python train.py --train_examples=39062 --time_shift_ms=50 --n_mels=80 --input="log_mel" --spec_augment=true --activation="gelu_tanh" --fused_qkv=true --qk_norm=false --layer_scale_init=0.1 --subsampling=2 --optimizer="soap" --eps=1e-08 --epochs=69.5 --final_lr_fraction=0.01
Rows from block 3 of a small sound classifier, named by matrix and row number. Rows with one number belong to one neuron. Each number is 128 + 32 x the weight over its row's rms, rounded and kept within 0 to 255. All counts start at 0. Numbers have three digits each.
Before each neuron's rows are labels from the 100 clips, of 14976, where the neuron reaches its highest value: "lies over" is the class under the peak; "responds to" is what is common among them. Only what is clearly more common there than usual is listed. The data: synthesized solo parts of chorales (CocoChorales).
# fc1: first MLP up (model.blocks.3.ff1.fc1.weight, 576x192), inputs 128-191
# fc2: first MLP down (model.blocks.3.ff1.fc2.weight, 192x576, transposed), outputs 128-191

lies over: E4
responds to: viola; note F4; note E4; note D#4
fc1.266:134101218126193092051124174085129130104193167187121125152093139108120079140117087077041131152108121201047080120136139162108168097138202082113169135166161135171165111111119148147085158135105173
fc2.266:143115075099148140098138150115070104144101142117130069146115089108065118193179129118197143195113159150117125134058128129163119134153202137108139054085130123108120170130108212113122097082138063

lies over: D#5
responds to: note D#5; violin; note F#5; note F5
fc1.426:129116144081147140072119121102123120129168118171112106168135135140115135128179162123133079177159124137139168129101133098138097087122122165147138114109126191052131083149180053141151086170136109
fc2.426:149184112079106187096100116200150091121111141143138121170139083107113123108101109149150086142069156093122186128154140077206141168115089109174111121102134150101092084130093133120108133093122084

lies over: F#4
responds to: violin; note F#4; note A#4; note B4
fc1.191:106044135047123112109135163154132047097154119071148130095122214095107181143118106165157104121141109116138162146147147098049169096137119097153091177082135136107192154114111094090147118140105137
fc2.191:098076152132100134135134171188117117138138166136127085162098166145095149144196122109133108064112066120149142112127190100159161095130130175103139136102165159112132133093053107194143126102166131

lies over: A5
responds to: violin; note A5; note G5; note E5
fc1.392:167181151152103133087098089181135108131204130158172130113145094114151136183156152194097125115139183190136187149153113137143126150125185112072136134088120145145086084134102126133189158124148063
fc2.392:152114084145120133124115106149181125107128091096088090138052176148127158095111110126122089078123108134136198089140114135102101111120112100123118128098115162159122108104181159087131119137079224

lies over: A#4
responds to: violin; note A#4
fc1.274:129103205117151123154089073109173117163149148104143131144114173158120101120134122152177084119145103116107081142150156069139098105182139160170062068087142091139109130116142096124072182170172134
fc2.274:116167116117120126121091132147136138088115148105173089176174076104080123115171117179129166075175127178214141125126156155165180206066165121079148132072135141099118133129162130140130171091174137

lies over: B3; A#3
responds to: tuba; note B3; note A#3; note C4
fc1.413:111105198154125182106082107173095107122103121140137091090145097103118074090207079091139100113094163209170130179089147057185066138167125121119128077104133111104151122128118178177133148104143176
fc2.413:127130090188104128184150101118132090133103056106103153149082116092164062129146144122136126120101129128143087148171128177149148130074137068136131119155117141094143132180155094123132112149127120

lies over: D4
responds to: trombone; note D4; note F4; note E4
fc1.201:088147150097139106086135100077175078113167149120107100125129152159100182151102107113108105141124122175159103099176113142189140091148133096196136145206142171151221151164081124160075132128099105
fc2.201:147107140090084113115147150110078154120167114099116087130104175159100120207143135094194167062142166121115081099106123157177090202139176111120141137118169133142128100099114168087144170117146065

lies over: C#5
responds to: oboe; note C#5; note C5; note B4
fc1.557:146043139157129183127122104128055127174137100116157138150187127160141107123133136160188190096163136134113176119138135107063069163105136157095142142092087070077119094128154153094155139091150161
fc2.557:196069118142158087124060175160126089172098154108164154133136152139158073146114127088163114140026141085115089104156120132161121131146167126122083089185155027097143130128106086151107104146096080

lies over: D#5; A3
responds to: note D#5; trumpet; note A3; clarinet
fc1.490:173135165145112172084080185102142108096067090139129094080133080148167127169106125125138168185158105102158192129130172139112131086175135121213103133127160165079102138094147135103075096078152123
fc2.490:125117146124086087137174084096154192102147078172118154160137163104158138145128110145127153031101081137081036128162144084127129173171192121104162114127151137143081097120093111124129100128118104

lies over: A#3
responds to: bassoon; note A#3; note A3; note B3
fc1.417:125159155153102091174099120146102172138120116096125113076108092169098123092094107198069113185163079170072119138153091132099123087146084092184093137080131255135123145090141101117119110143130118
fc2.417:117161163077169109135086102176075099160152090173115115175125148209094166165138142147081170058195106166144080110121125193151126209097163153118146125119130191133131126149143147160119107140152127

lies over: B3; A#3
responds to: trombone; note B3; clarinet; note A#3
fc1.175:155113139159131118118103149125100148143193087150139113078117072124140091143152100110088164149145164069184152126107151151117148152094137135127144158166037115173042098077132105143075117122083142
fc2.175:105097093191081089151125131037158116141109105080151153129148128116135150174140163124211087131106109136133030179125128099129145198150141191098082118108153120178137157132110148154135176096098142

lies over: G#4
responds to: clarinet; note G#4; trombone
fc1.39:134127192123163134027071078124134114082140097114145178141150134152104117126169122174090116163129124096133113168153112148145126148143120173088117110199112102140120114203169125162144090174090161
fc2.39:133110142105109153136101100101146128077175156173153131159107085117179108208153102124119148111206122140126118109134088180173140108169109149136103084096123140156116155094149123094115121132096082

lies over: D4; D#4
responds to: trombone; note D4; note D#4; note E4
fc1.367:145092146158155100090098091124102126133178109108118118108152164157162109159133130153111102066170140134085134178157107085159220145123119152142161161104141132185102093107096109095099125186073105
fc2.367:109149142065117166100153112102151159135143165105137137099198162132137139113123132137210094131031134054190108089147172094119147085162111140129065133156126127128136143147114109146173110110122147

lies over: A#3; B3
responds to: note A#3; tuba; note B3; bassoon
fc1.142:162108151109062221149125101129064089161184130062117157145163153157083166145135105104115131033139126087204128122165166121093124113162077088134092117112100128073112162092126081133147138180066124
fc2.142:132107089084125094149083147198080113110076141112117165117152126138073070108255170121159176164074149133125128179099179098166107125095117152147097100145130118126101090105120130146099048096098149

lies over: A#4; F#4
responds to: violin; note A#4; note F#4; note B4
fc1.268:075085166122139128135171053141141113114131174052168119126168178136152101134160146134140097110136111096133096073144105123130136155146099141172126139135125114135119072114093179145166206124156089
fc2.268:105187073177099088128094120146147149117138154102135196169148142102113187157160151120082163055122143163214134125058151147157168125120111134117131107106123135139106159140143091094114136103064116

lies over: F#5
responds to: note F#5; violin; note E5; note D#5
fc1.345:112088172139149152114173071130069110106125147178070168108159038136116089075175118091192159155162123088113110173086130114043142111150170128188124139111107188111117080144139132138122139095097197
fc2.345:179164117097130124096118085113125087069121106132167162158120121098168084107128152136225129100114170170095204111093144200165117121166165156089147146171145093158125089113141163139149101165107166

lies over: C#5
responds to: note C#5; trumpet; note D#5; instrument: oboe
fc1.362:114115177125118156068168083173088156134129106076133072162121121092132106134156143137153125140102121103121046170157147099145142048117167115140141128108105132127140132146123189058119102047146151
fc2.362:090139098142155166119114150098083120117150123128097112133086106107153139141154099074159160178202096172122138141151222133118158165192090106144092148117095141127128105187076091108184063102099074

lies over: D#5; A5
responds to: trumpet; note D#5; note G5; note F5
fc1.211:164210178144088113114083131105140077124061101123097095124073156152140115103052111102123121118145153118161138111165124098123148075149160168141135138110124180106102159075055115172119174116177223
fc2.211:179098100129129178120101173088112171108143098080107064176135103141132150121118149130137150153041147070103124133133179119122111138141089148142059112127143083109125136128173049164160113180129182

lies over: A5
responds to: trumpet; note A5; note G5; violin
fc1.289:188119146140156097112053117128106095148083170149153210131124193199125110084151149087118069137063130169175136128116115100107129082135142111159111103133115162112132156107119164153133126136088127
fc2.289:109096114069110154143234102133105133108141127133051145089091035172130166118112111142124180081158147116110135178099122143141085172145075116164091098142121106088091118187142098109134130140117166

lies over: A#4
responds to: horn; note A#4
fc1.425:139084138137091176112151099118138126091121091156157169128183150151151144110235090090136182184103130121136167116166110188122104135113109126126144160172108123112089174159068069098150094102187072
fc2.425:146139126169174082119122115095093104091100144218051163134116101178136122149158162194144108117102185135200122163156149175128145133110105112110118123126140104061102125155103098152125124136147122

lies over: D4
responds to: trombone; note D4; note E4
fc1.387:126076186101139142070113130097088139077108146163159134133107110156116156171127148116073129135159104150167115148203108131166140079125109146093108105180144117183176119128142086159161147164116117
fc2.387:067146134072127122138085094106160124050109148121076165133149155110093119115161109139137145196126162103143162109202095121144127086135092095152116066129143139117134155149164109118095132107154092

lies over: F5
responds to: note F5; trumpet; trombone; note A#3
fc1.210:175155138114094064048089109152152125135134171168162152124127115148126118155160089094123117152117205102164093158127147096120183104103145087102097119193161125147032144120083096070105104100111144
fc2.210:126139105130092139159143114089110182177137164137096142143161116090119132100158152141162114174175103186118144057147119149183127134142162135106124130135079149107209140141108090157128129118143134

lies over: D#5
responds to: note D#5; clarinet; violin
fc1.29:151085128211155145127104108132101133100122106146065158127109105118112180061136171161190126087095164178095114124154110074195119071167154101147107155090082226183097163084144091108074094086118121
fc2.29:137108112144165113157165170092088130115113111155146120225141153099116119080124136156098071138110150089170135108162141135101138161151139113130162106107147125115161096124123141075124087120186066

lies over: A#4; F5
responds to: violin; note A#4; note F5
fc1.333:108062154061085124100142133134163094117143098053126090130204230114127121168127119102142131110142139150151121118132129133152158144136082118207103163120134145090134115095052091122107151150127138
fc2.333:081145108114131142139171130151169108126153162118109133176113185111110120138183098124154154117138118117175181124117116091184110188100048147148082124139122137164137084119165053156105137124149064

lies over: F5; A#5
responds to: violin; note F5; note G5; note A#5
fc1.447:149083138178186123100097070113056077112109061164158133108088153105185123137129162130156111232130094147098089116109106103189168155082145076112153190170115141080128153127129117156098115089092153
fc2.447:122131082117123162137088117140073130104158126157132138162124077166128115143178080130112147085130045151119170114122145106117135106052102133145116142118102137184092116089192180117161074119172059

lies over: F#4; G4
responds to: horn; note G4; note F#4; note B4
fc1.117:115140129108183191090126135128104130130130089108128096137094165126163172124123112102100105069135062131102189148155111130096098061123089131088163162133130117132081163129126172102125126103126139
fc2.117:151136138143070089100096074105136142103120124171133087139156204131126112090107140143102095230108161130147142109160189115107161088140099153120124194160139150135151138163147094143184160141137106

lies over: A#3; A3
responds to: note A#3; trombone; note A3; note C4
fc1.502:159095148181110130081133156170090124142143115131120079142166136195150132150083134209134128138131162137178112109109129182137137102065101080190123133155092148123142082140073084107082155118085143
fc2.502:119159196129119140105156145114097163125105098099158161119117135110154144113158178116200155136179144089109073133191119047186116106136129076134156154116050157086126128129128178134177085101109114

lies over: F#5
responds to: trumpet; note F#5; note G5; note E5
fc1.463:126136110170092161099132090084102082099121146124118148171140127197120096192169220151133129095121164101123155135124087118086151185121136129153103130104166100195097150121085145086134109145125104
fc2.463:140113185178156122142108146112154116188129140122125148159094121093100112006114094091080113160156121120123069111114071105146151120073062144144095077123076111091157159155158107171087072148086144

lies over: F#4
responds to: oboe; note C5; note F#4; note B4
fc1.470:078096082103104173081118127147191137093101128154120150145106200173108046141211148126119147111097119175119062101132178132143134100200136123150146141077112172118216124104123088125084151112101140
fc2.470:152128137189154141119043108132068107158137088146107108099094197137082129078144100127148126180199144108112160147123137118158114142154123092160136112164130123123124124120102094123161139157150176

lies over: D4; B3
responds to: cello; note D4; note B3; note C#4
fc1.170:159132123086086126099075106181090106098128133143109130170086169121109147128152076107094148118101143141097107163145156117134103147108120116175151170047144123129210111094068099162202116104106110
fc2.170:149142144076144148150092181079178101055117053122149106076097169140131137101183163127161097132151193155109113125154075102113166131108120090134158195136112112088174157095111131142068129099097131

lies over: F#4; G#5
responds to: violin; note F#4; note G#5
fc1.7:121112132102166139140107149125188113120104183073123110104107169159118133132139106134152138147117163100108115150063143074126247116223171145124152120087152113137136119125125111122163190190144115
fc2.7:116112155104092121142081128192149081147148207115134093158141132113152142138079137169162133042113073232152159108152141139098144164099100119094104113081161072135153091141088102238134145120168085

lies over: F#5
responds to: violin; note F#5; note G#5; note E5
fc1.465:097111154114115138086118117138127113135142103167142078169139110171103169123117167059110154177099089144147140089140131138174126177197161176161092130100138160110057064101121082129116142123147142
fc2.465:143130112112144116120167134122152170187137164143152068150122149108174060188075178132141153167132189176138208152157127047138077132129085154118146232100089158100141157085120159126147124082150057

lies over: A#3
responds to: tuba; note A#3; note B3; note G#3
fc1.285:152119101112165113144075141133147098107145184222163194159135141143168156087178146112128158060173169139114135078147101122149117116140078134110128123083080138116103153133134140107131135098124142
fc2.285:099137138145116089141146077175098112198147138139126133130155102139134110143094127103068119153107165112104081130139169174124126187161163129174091111150160170131151150086140121059152100210094095

lies over: C#5
responds to: note C#5; trumpet
fc1.106:169094174195057160116097131144126072094189119092145199133125161101097099137180116144146122129182124146162137116169154135075175101073136146127130157131110136103148116102161123127166135063098153
fc2.106:103144127123148143135088136134189113085094179093080116113115102170111191045136110162217121067135118136117124101177114140189153067154111078116130071188111129110190138090121133150107173139131144

lies over: A#3
responds to: tuba; note A#3
fc1.204:243102140092146152108101146112170081112104126083155152140100132124174104188101109140123088101145187086124170126153172108095122126114141181111099122135144161119150135107104150113094115082184150
fc2.204:173137145105172115116135087119126102150120104119111133144104118160115075073097097162083136101108081107151130135100179094138138133135157133166062161102089166102140107136119077121143147156099134

lies over: F#4
responds to: clarinet; note F#4; note G#4; note F4
fc1.173:138026167134154125158109187076151135151149113145134130127144119211154067155139081186145172134094158132098092151141166165135079107207184108122121131130124129159132179107214117071142173154132113
fc2.173:145145167150088147158156112114075110098141122122125092175086155140162126126133129130049140122096177131199128147113090137133140069124101136089094073122102195161143107195181142088197039105122109

lies over: F5; A#4
responds to: trumpet; note F5; note A#4
fc1.411:074138146134117183123172113118140090122132131129114133146090101143146083128159143110127128141097093192130111096074126131089166164084117092085132091134130124122144156148075107159142090106040126
fc2.411:148064114118173081115108137116111156109164130119062145100145154133111188136080148074200153094162144102179181206151184075134087124119125130149122179120080188099141190127168099085116116200136134

lies over: F#5
responds to: flute; note F#5; instrument: clarinet; note E5
fc1.294:146075090151099131134124134108132164150157123154196121152097092134123195107163110138152067151163108196144075068145141117130143146104094125067135136143090139124150084130150110151131126171173128
fc2.294:076118117115102090116187112085165130144112142123081110091099051073128184221154131124077115117096087111109089136156151104127109130110118179113142073137105158107091149087151161175124128151140127

lies over: D4; C4
responds to: clarinet; note D4; note C4; note D#4
fc1.53:111111171174223169120082204108139106132145140120106131111084090095079076161145120147132105088150138156051104182156144051084123110134175128083081142077083114142097129127055129125100155110120132
fc2.53:145154138135221099126093098062154172070143100225150122076156113103147068192152161127076105123136074085114122131074143143162083115121113114162118087107111138136099142106096113117124120151079125

lies over: D4
responds to: clarinet; note D4; note E4; note C#4
fc1.188:139141097068144159068089146160103119141119118107057120143137168181126103147159159139126113102095092121163134210125136059155141112117118077097103139129166145165140181191128070126163127188156150
fc2.188:062083110111136096117087117120130136131140093131112191101135136108140083132190177133174121201145057145111117133172136099083117086148096092113128100113083146070140153121095153125162118099154174

lies over: A#3; B3
responds to: tuba; note B3; note A#3; note C4
fc1.159:134106110130082123077125051143150104087180185142148173115129107116170105143211161099147115114118140169159039161182142082162134091101101134112137159134103182136123117141107153114170105171116166
fc2.159:126128123166090107153111125166119163146146117142101127074132113180131135053129169136094122105076175094096110098089144086140133114118213167199150112183153116127149185112142128096131157118119146

lies over: F#4
responds to: violin; note F#4; note C5; note A#4
fc1.270:140111111128124149103147142092130118059118119077159132172114137152127127104156104207147123067113151161081133167134140075115109127106163118160076137108081122125076104144105069072082118200152176
fc2.270:137106133162111149119074167148183146080060168159133128131126224150148114133143125163101080149192120166124100133169089135156125169118083110151147157148132145149166139134120156105167159141157070

lies over: D#5
responds to: note D#5; violin; note F5; note C#5
fc1.495:105127067080128092112170076123131103104147112120098154174187100130169166124176182154169101095134115152083124158132153132102165067141137118118157150171081153091124133109114196097121128117168203
fc2.495:150105090095159146144097071141128155111153163184171149172147085084122090169143144165107114145123147149194179164117095183087108085108143127089132160132147142160163110128122175134130161168140174

lies over: F#4
responds to: violin; note F#4; note B4; note A#4
fc1.358:126109163122148151090101132116101115190090142096132124106130192159181122182149182144083125117184125070209166153107115143127151100172104128067129126060184123120160138087126109108092101136127128
fc2.358:171088171066143107137174110094133157180116133075128154164137118066131145038096123110176138174083167146136141087105169089169115084146166127091169184081139115106150112130073070145072081127142156

lies over: F#5
responds to: note F#5; violin; note E5; note D#5
fc1.276:129081137129150065108207106153129127132150128133128199109164121130128105164153103118198152093118138176128128189133120123149139086153163178127184145084096190132150156152090163110103164055093137
fc2.276:122121166172137141113081085049034136067133127111072120170072138143115139199141148133140113146127122090149142079116131124151127128170097097120087156192138134099136134151142086127193138114155135

lies over: D#5; A#5
responds to: note D#5; clarinet; note C#5; note A#5
fc1.176:175149150150140147089114102104126161158140101125149144220118157211228108153180152160134158128103127092099188135090085162148111157085120091102160147120127184118116135134101082114130128103147162
fc2.176:105100132132109132090113132173139053108164124127144160070134101166095141096127138126033130228129081169135179096122147082105143166121149146073160209118116154110117114152132142189123128133146182

lies over: E4
responds to: viola; note E4; note D4; note F4
fc1.484:183103206093214158113098118128098151152184108142156123147108122128123097141193121099089136138131130180102092148169106120088142084145154103136168143127143131114140113062073135166122176119106205
fc2.484:186144140093156143137094148157054159095152123112093111160138163136105183144136115138171137105185182134168088134120146162133112103186189074123132139104124086104133109112070171092088132151159116

lies over: E4
responds to: trombone; note E4; flute
fc1.338:183077132100092142083126142082125110099111187168130149108130142107099209163146112119138162186177077157153118091163126102152098095127167127193191134152158108161184152092112162150093156110140152
fc2.338:147099118124170132155121118076143119102129138095118080131096223087117092150187128063115120091124139132061058115133154136099114095147071079139124145087136148149149087135109131136065140167101156

lies over: B3
responds to: tuba; note B3; note A3; note C#4
fc1.508:164112174137168124095084138136119151109107154115138171149137124147146060165181135126191190100110110188180128138084155125083132076158090148149087077124134107128202107129107093165099198218099154
fc2.508:134174103192116110145142071124047170128079083198144163141144112102123119117202169143128131155123182078147108137118107106182137133139188064126143109093088161126134138125120097131164118104164133

lies over: B3; A#3
responds to: tuba; note B3; note A#3; note A3
fc1.343:195152150150149132143133114123091130174165135152126132149194088185125101122203169108129122103132140117249146132178128149103162095117103139088129109104111098100071156068111100148097115130164185
fc2.343:146109104182121152117047113170101120133115095163163155084138083111100149128149102110119113112078126114159088130184091165167105136128137167150150061151128135153099148145176114118073073155155129

lies over: F5; E5
responds to: clarinet; note F5; note E5; note D#5
fc1.185:152141157166110136053191116123083134086130153104103145130129132117148172158146159130159118104122150161129094100129144146129138088115136132127076124094125156076125154152104096128088101118134093
fc2.185:133123088108140180125027090101160101159158144145090150081088118131127074056153090095205112134175137184169157131176116123199141157120091171144113153140127109165152119184120140109102182145137144

lies over: A#4
responds to: violin; note A#4; note C5
fc1.550:054100190130149116077114085160105094111192100061110165114173175105134122098118078109171111125137129120148138079096114125165134175100103135172147109102171153099089135066090115140137091165154122
fc2.550:179049173145099085136122154075104137138099185119150130147091157108114168163087183137127109122125156121181125156156138133109084077121102103108117144184156148122151081097114054167125125122127169

lies over: A5
responds to: flute; note A5; note G5; note A#5
fc1.172:104203117148109068121117188166072109150139118154193111125178110186182080162076103180093135166110132121126071133106090060142153109127151120146145218174117192146136153141133126150141098086096147
fc2.172:124123098166107137099196157104158165116135190095157137092092074150109099124107090087119128161157113096090076127115088127142159179127135160115134205127158174093130089162150067111118061139132154

lies over: C#5
responds to: note C#5; oboe; flute
fc1.340:151164164133113113134105146073135126141059113103139126120147120177137083101183117119153107130175135118134061152122104185080134165141140161113137124183113150052158175136150097114130034119166157
fc2.340:154075164130143139126162100112137148105136099149150151106118103086074101056134145151174175218067113151164211176101163130139106133166102100147137141148105149116157160124106125181169087111113133

lies over: F5
responds to: note F5; violin; note G5; note D#5
fc1.485:095135119158171041113055077145143153141118128145130145118169087104085122084110149149095161131076160135147077114133153148122129135100157136151158163128098178114137125092111121090226179124076131
fc2.485:137156086088121118179037099087088110114185119148114109145177100137144089039097150108134149099192148172073139090139132150193124148146118126106170194150132099117131172118109100131149127084130152

lies over: F#5; E5
responds to: violin; note F#5; note E5
fc1.59:129140144142114124101201149097095132107152109166096165081149115115083158133149123173120107174103136131106098113107139100102176112175105105076112165101129140093187066101091247061133168126128109
fc2.59:127122129138146128125183078162099066117135136122107166146113125132153143120090175141140143072107113178123171196072119137111167116177117167122115150130133186038138094172105109139188124118090165

lies over: D4; D#4
responds to: bassoon; note D4; note D#4; note C4
fc1.137:145151097166153121168123077076155087180101063120076127064122169169123112101102123105062169118136145084105133138118152133128134118178131103142115097115139103145134179150120112100166134131141142
fc2.137:164178128122134120147122118125067088139119187193148138232167133121134125150099120151077096170110102102077156148133127117138113139098157093131142168093167105136139086085100154127148132117128169

lies over: F#5
responds to: flute; note F#5; note G5; note E5
fc1.208:132096096142075124060088147156131134139147090079121112104105127116187136177171138101125117151175125140161107118179120085117156154160115123125092154127094138152081131058165101094122165143130123
fc2.208:130150133117121120119069218101137099122130161100151176103159117091119121139168073158155116142085104158160066141078121110181146136142173107136197069111129141169139149097096149120158130186089149

lies over: B3; A#3
responds to: tuba; note B3; note A#3
fc1.369:171137166142061143112151115147134041145140109171153138140158138159146072173185130146160169131095126142209063133127119093103136117103112125130124143159132095140123172094136174119172150125111098
fc2.369:122113122176195155177140098160126105121100127107183139131136124124059085103125117094093163183103127119166130181091137131144131085138111125113202117121158099073118123145161099144187111117085172

lies over: A#4; A4
responds to: violin; note A#4; note A4
fc1.420:139125143197090092101153105096054095102149092110109080137171139079132139185153129146080162094154116165172139114107096123182101135079130126184101126117122115125139062147066090118143116112145152
fc2.420:135105103131146157140179109142115104054161089130209173086159163135128109107136061145091106032155165120181130178165109177160163179147124103108134189114129145126159130131099147174132123130147132

lies over: C#5
responds to: violin; note C#5; note B4
fc1.50:088138130191094127126113121161146159114144104168080160138110160157144110167174041113152089076157068192158149098090172109146128073182148113103140176141123165103066141132123207104155168136164145
fc2.50:104146146155139146129159093129111091112120125137147096146133066155135106162147131056134091204135171164171124133087041142139142088129147139140194087127151118092162132072125122141098110153102085

lies over: A5
responds to: violin; note A5; note G5
fc1.13:093116158140119135095146073110102078083178095228146098145113080160144148100140124171135093148176088097105157122101161156085127078175108191085164143126101142087081082158114218188091109097100136
fc2.13:127144137034122122105159108088144095125172177134195165109111074069162117106158108157149109140097148173084139143142144119138128093169130194123160094117172148195122163137136140113174128121180176

lies over: A#4; B3
responds to: clarinet; note B3; instrument: violin; note A#4
fc1.560:096078160150152106147103119080130131130136101100174121155103137152192130176093142072115101045105182155173204178130153148088143163158137132163072159060100122161146146155121068108114147129154089
fc2.560:086070126200115132146142133124139148092139122090153086149176130094120137179139111136060115149151085182154087108140149109123102161154150109132136149097106118107136082072099110090103156136118080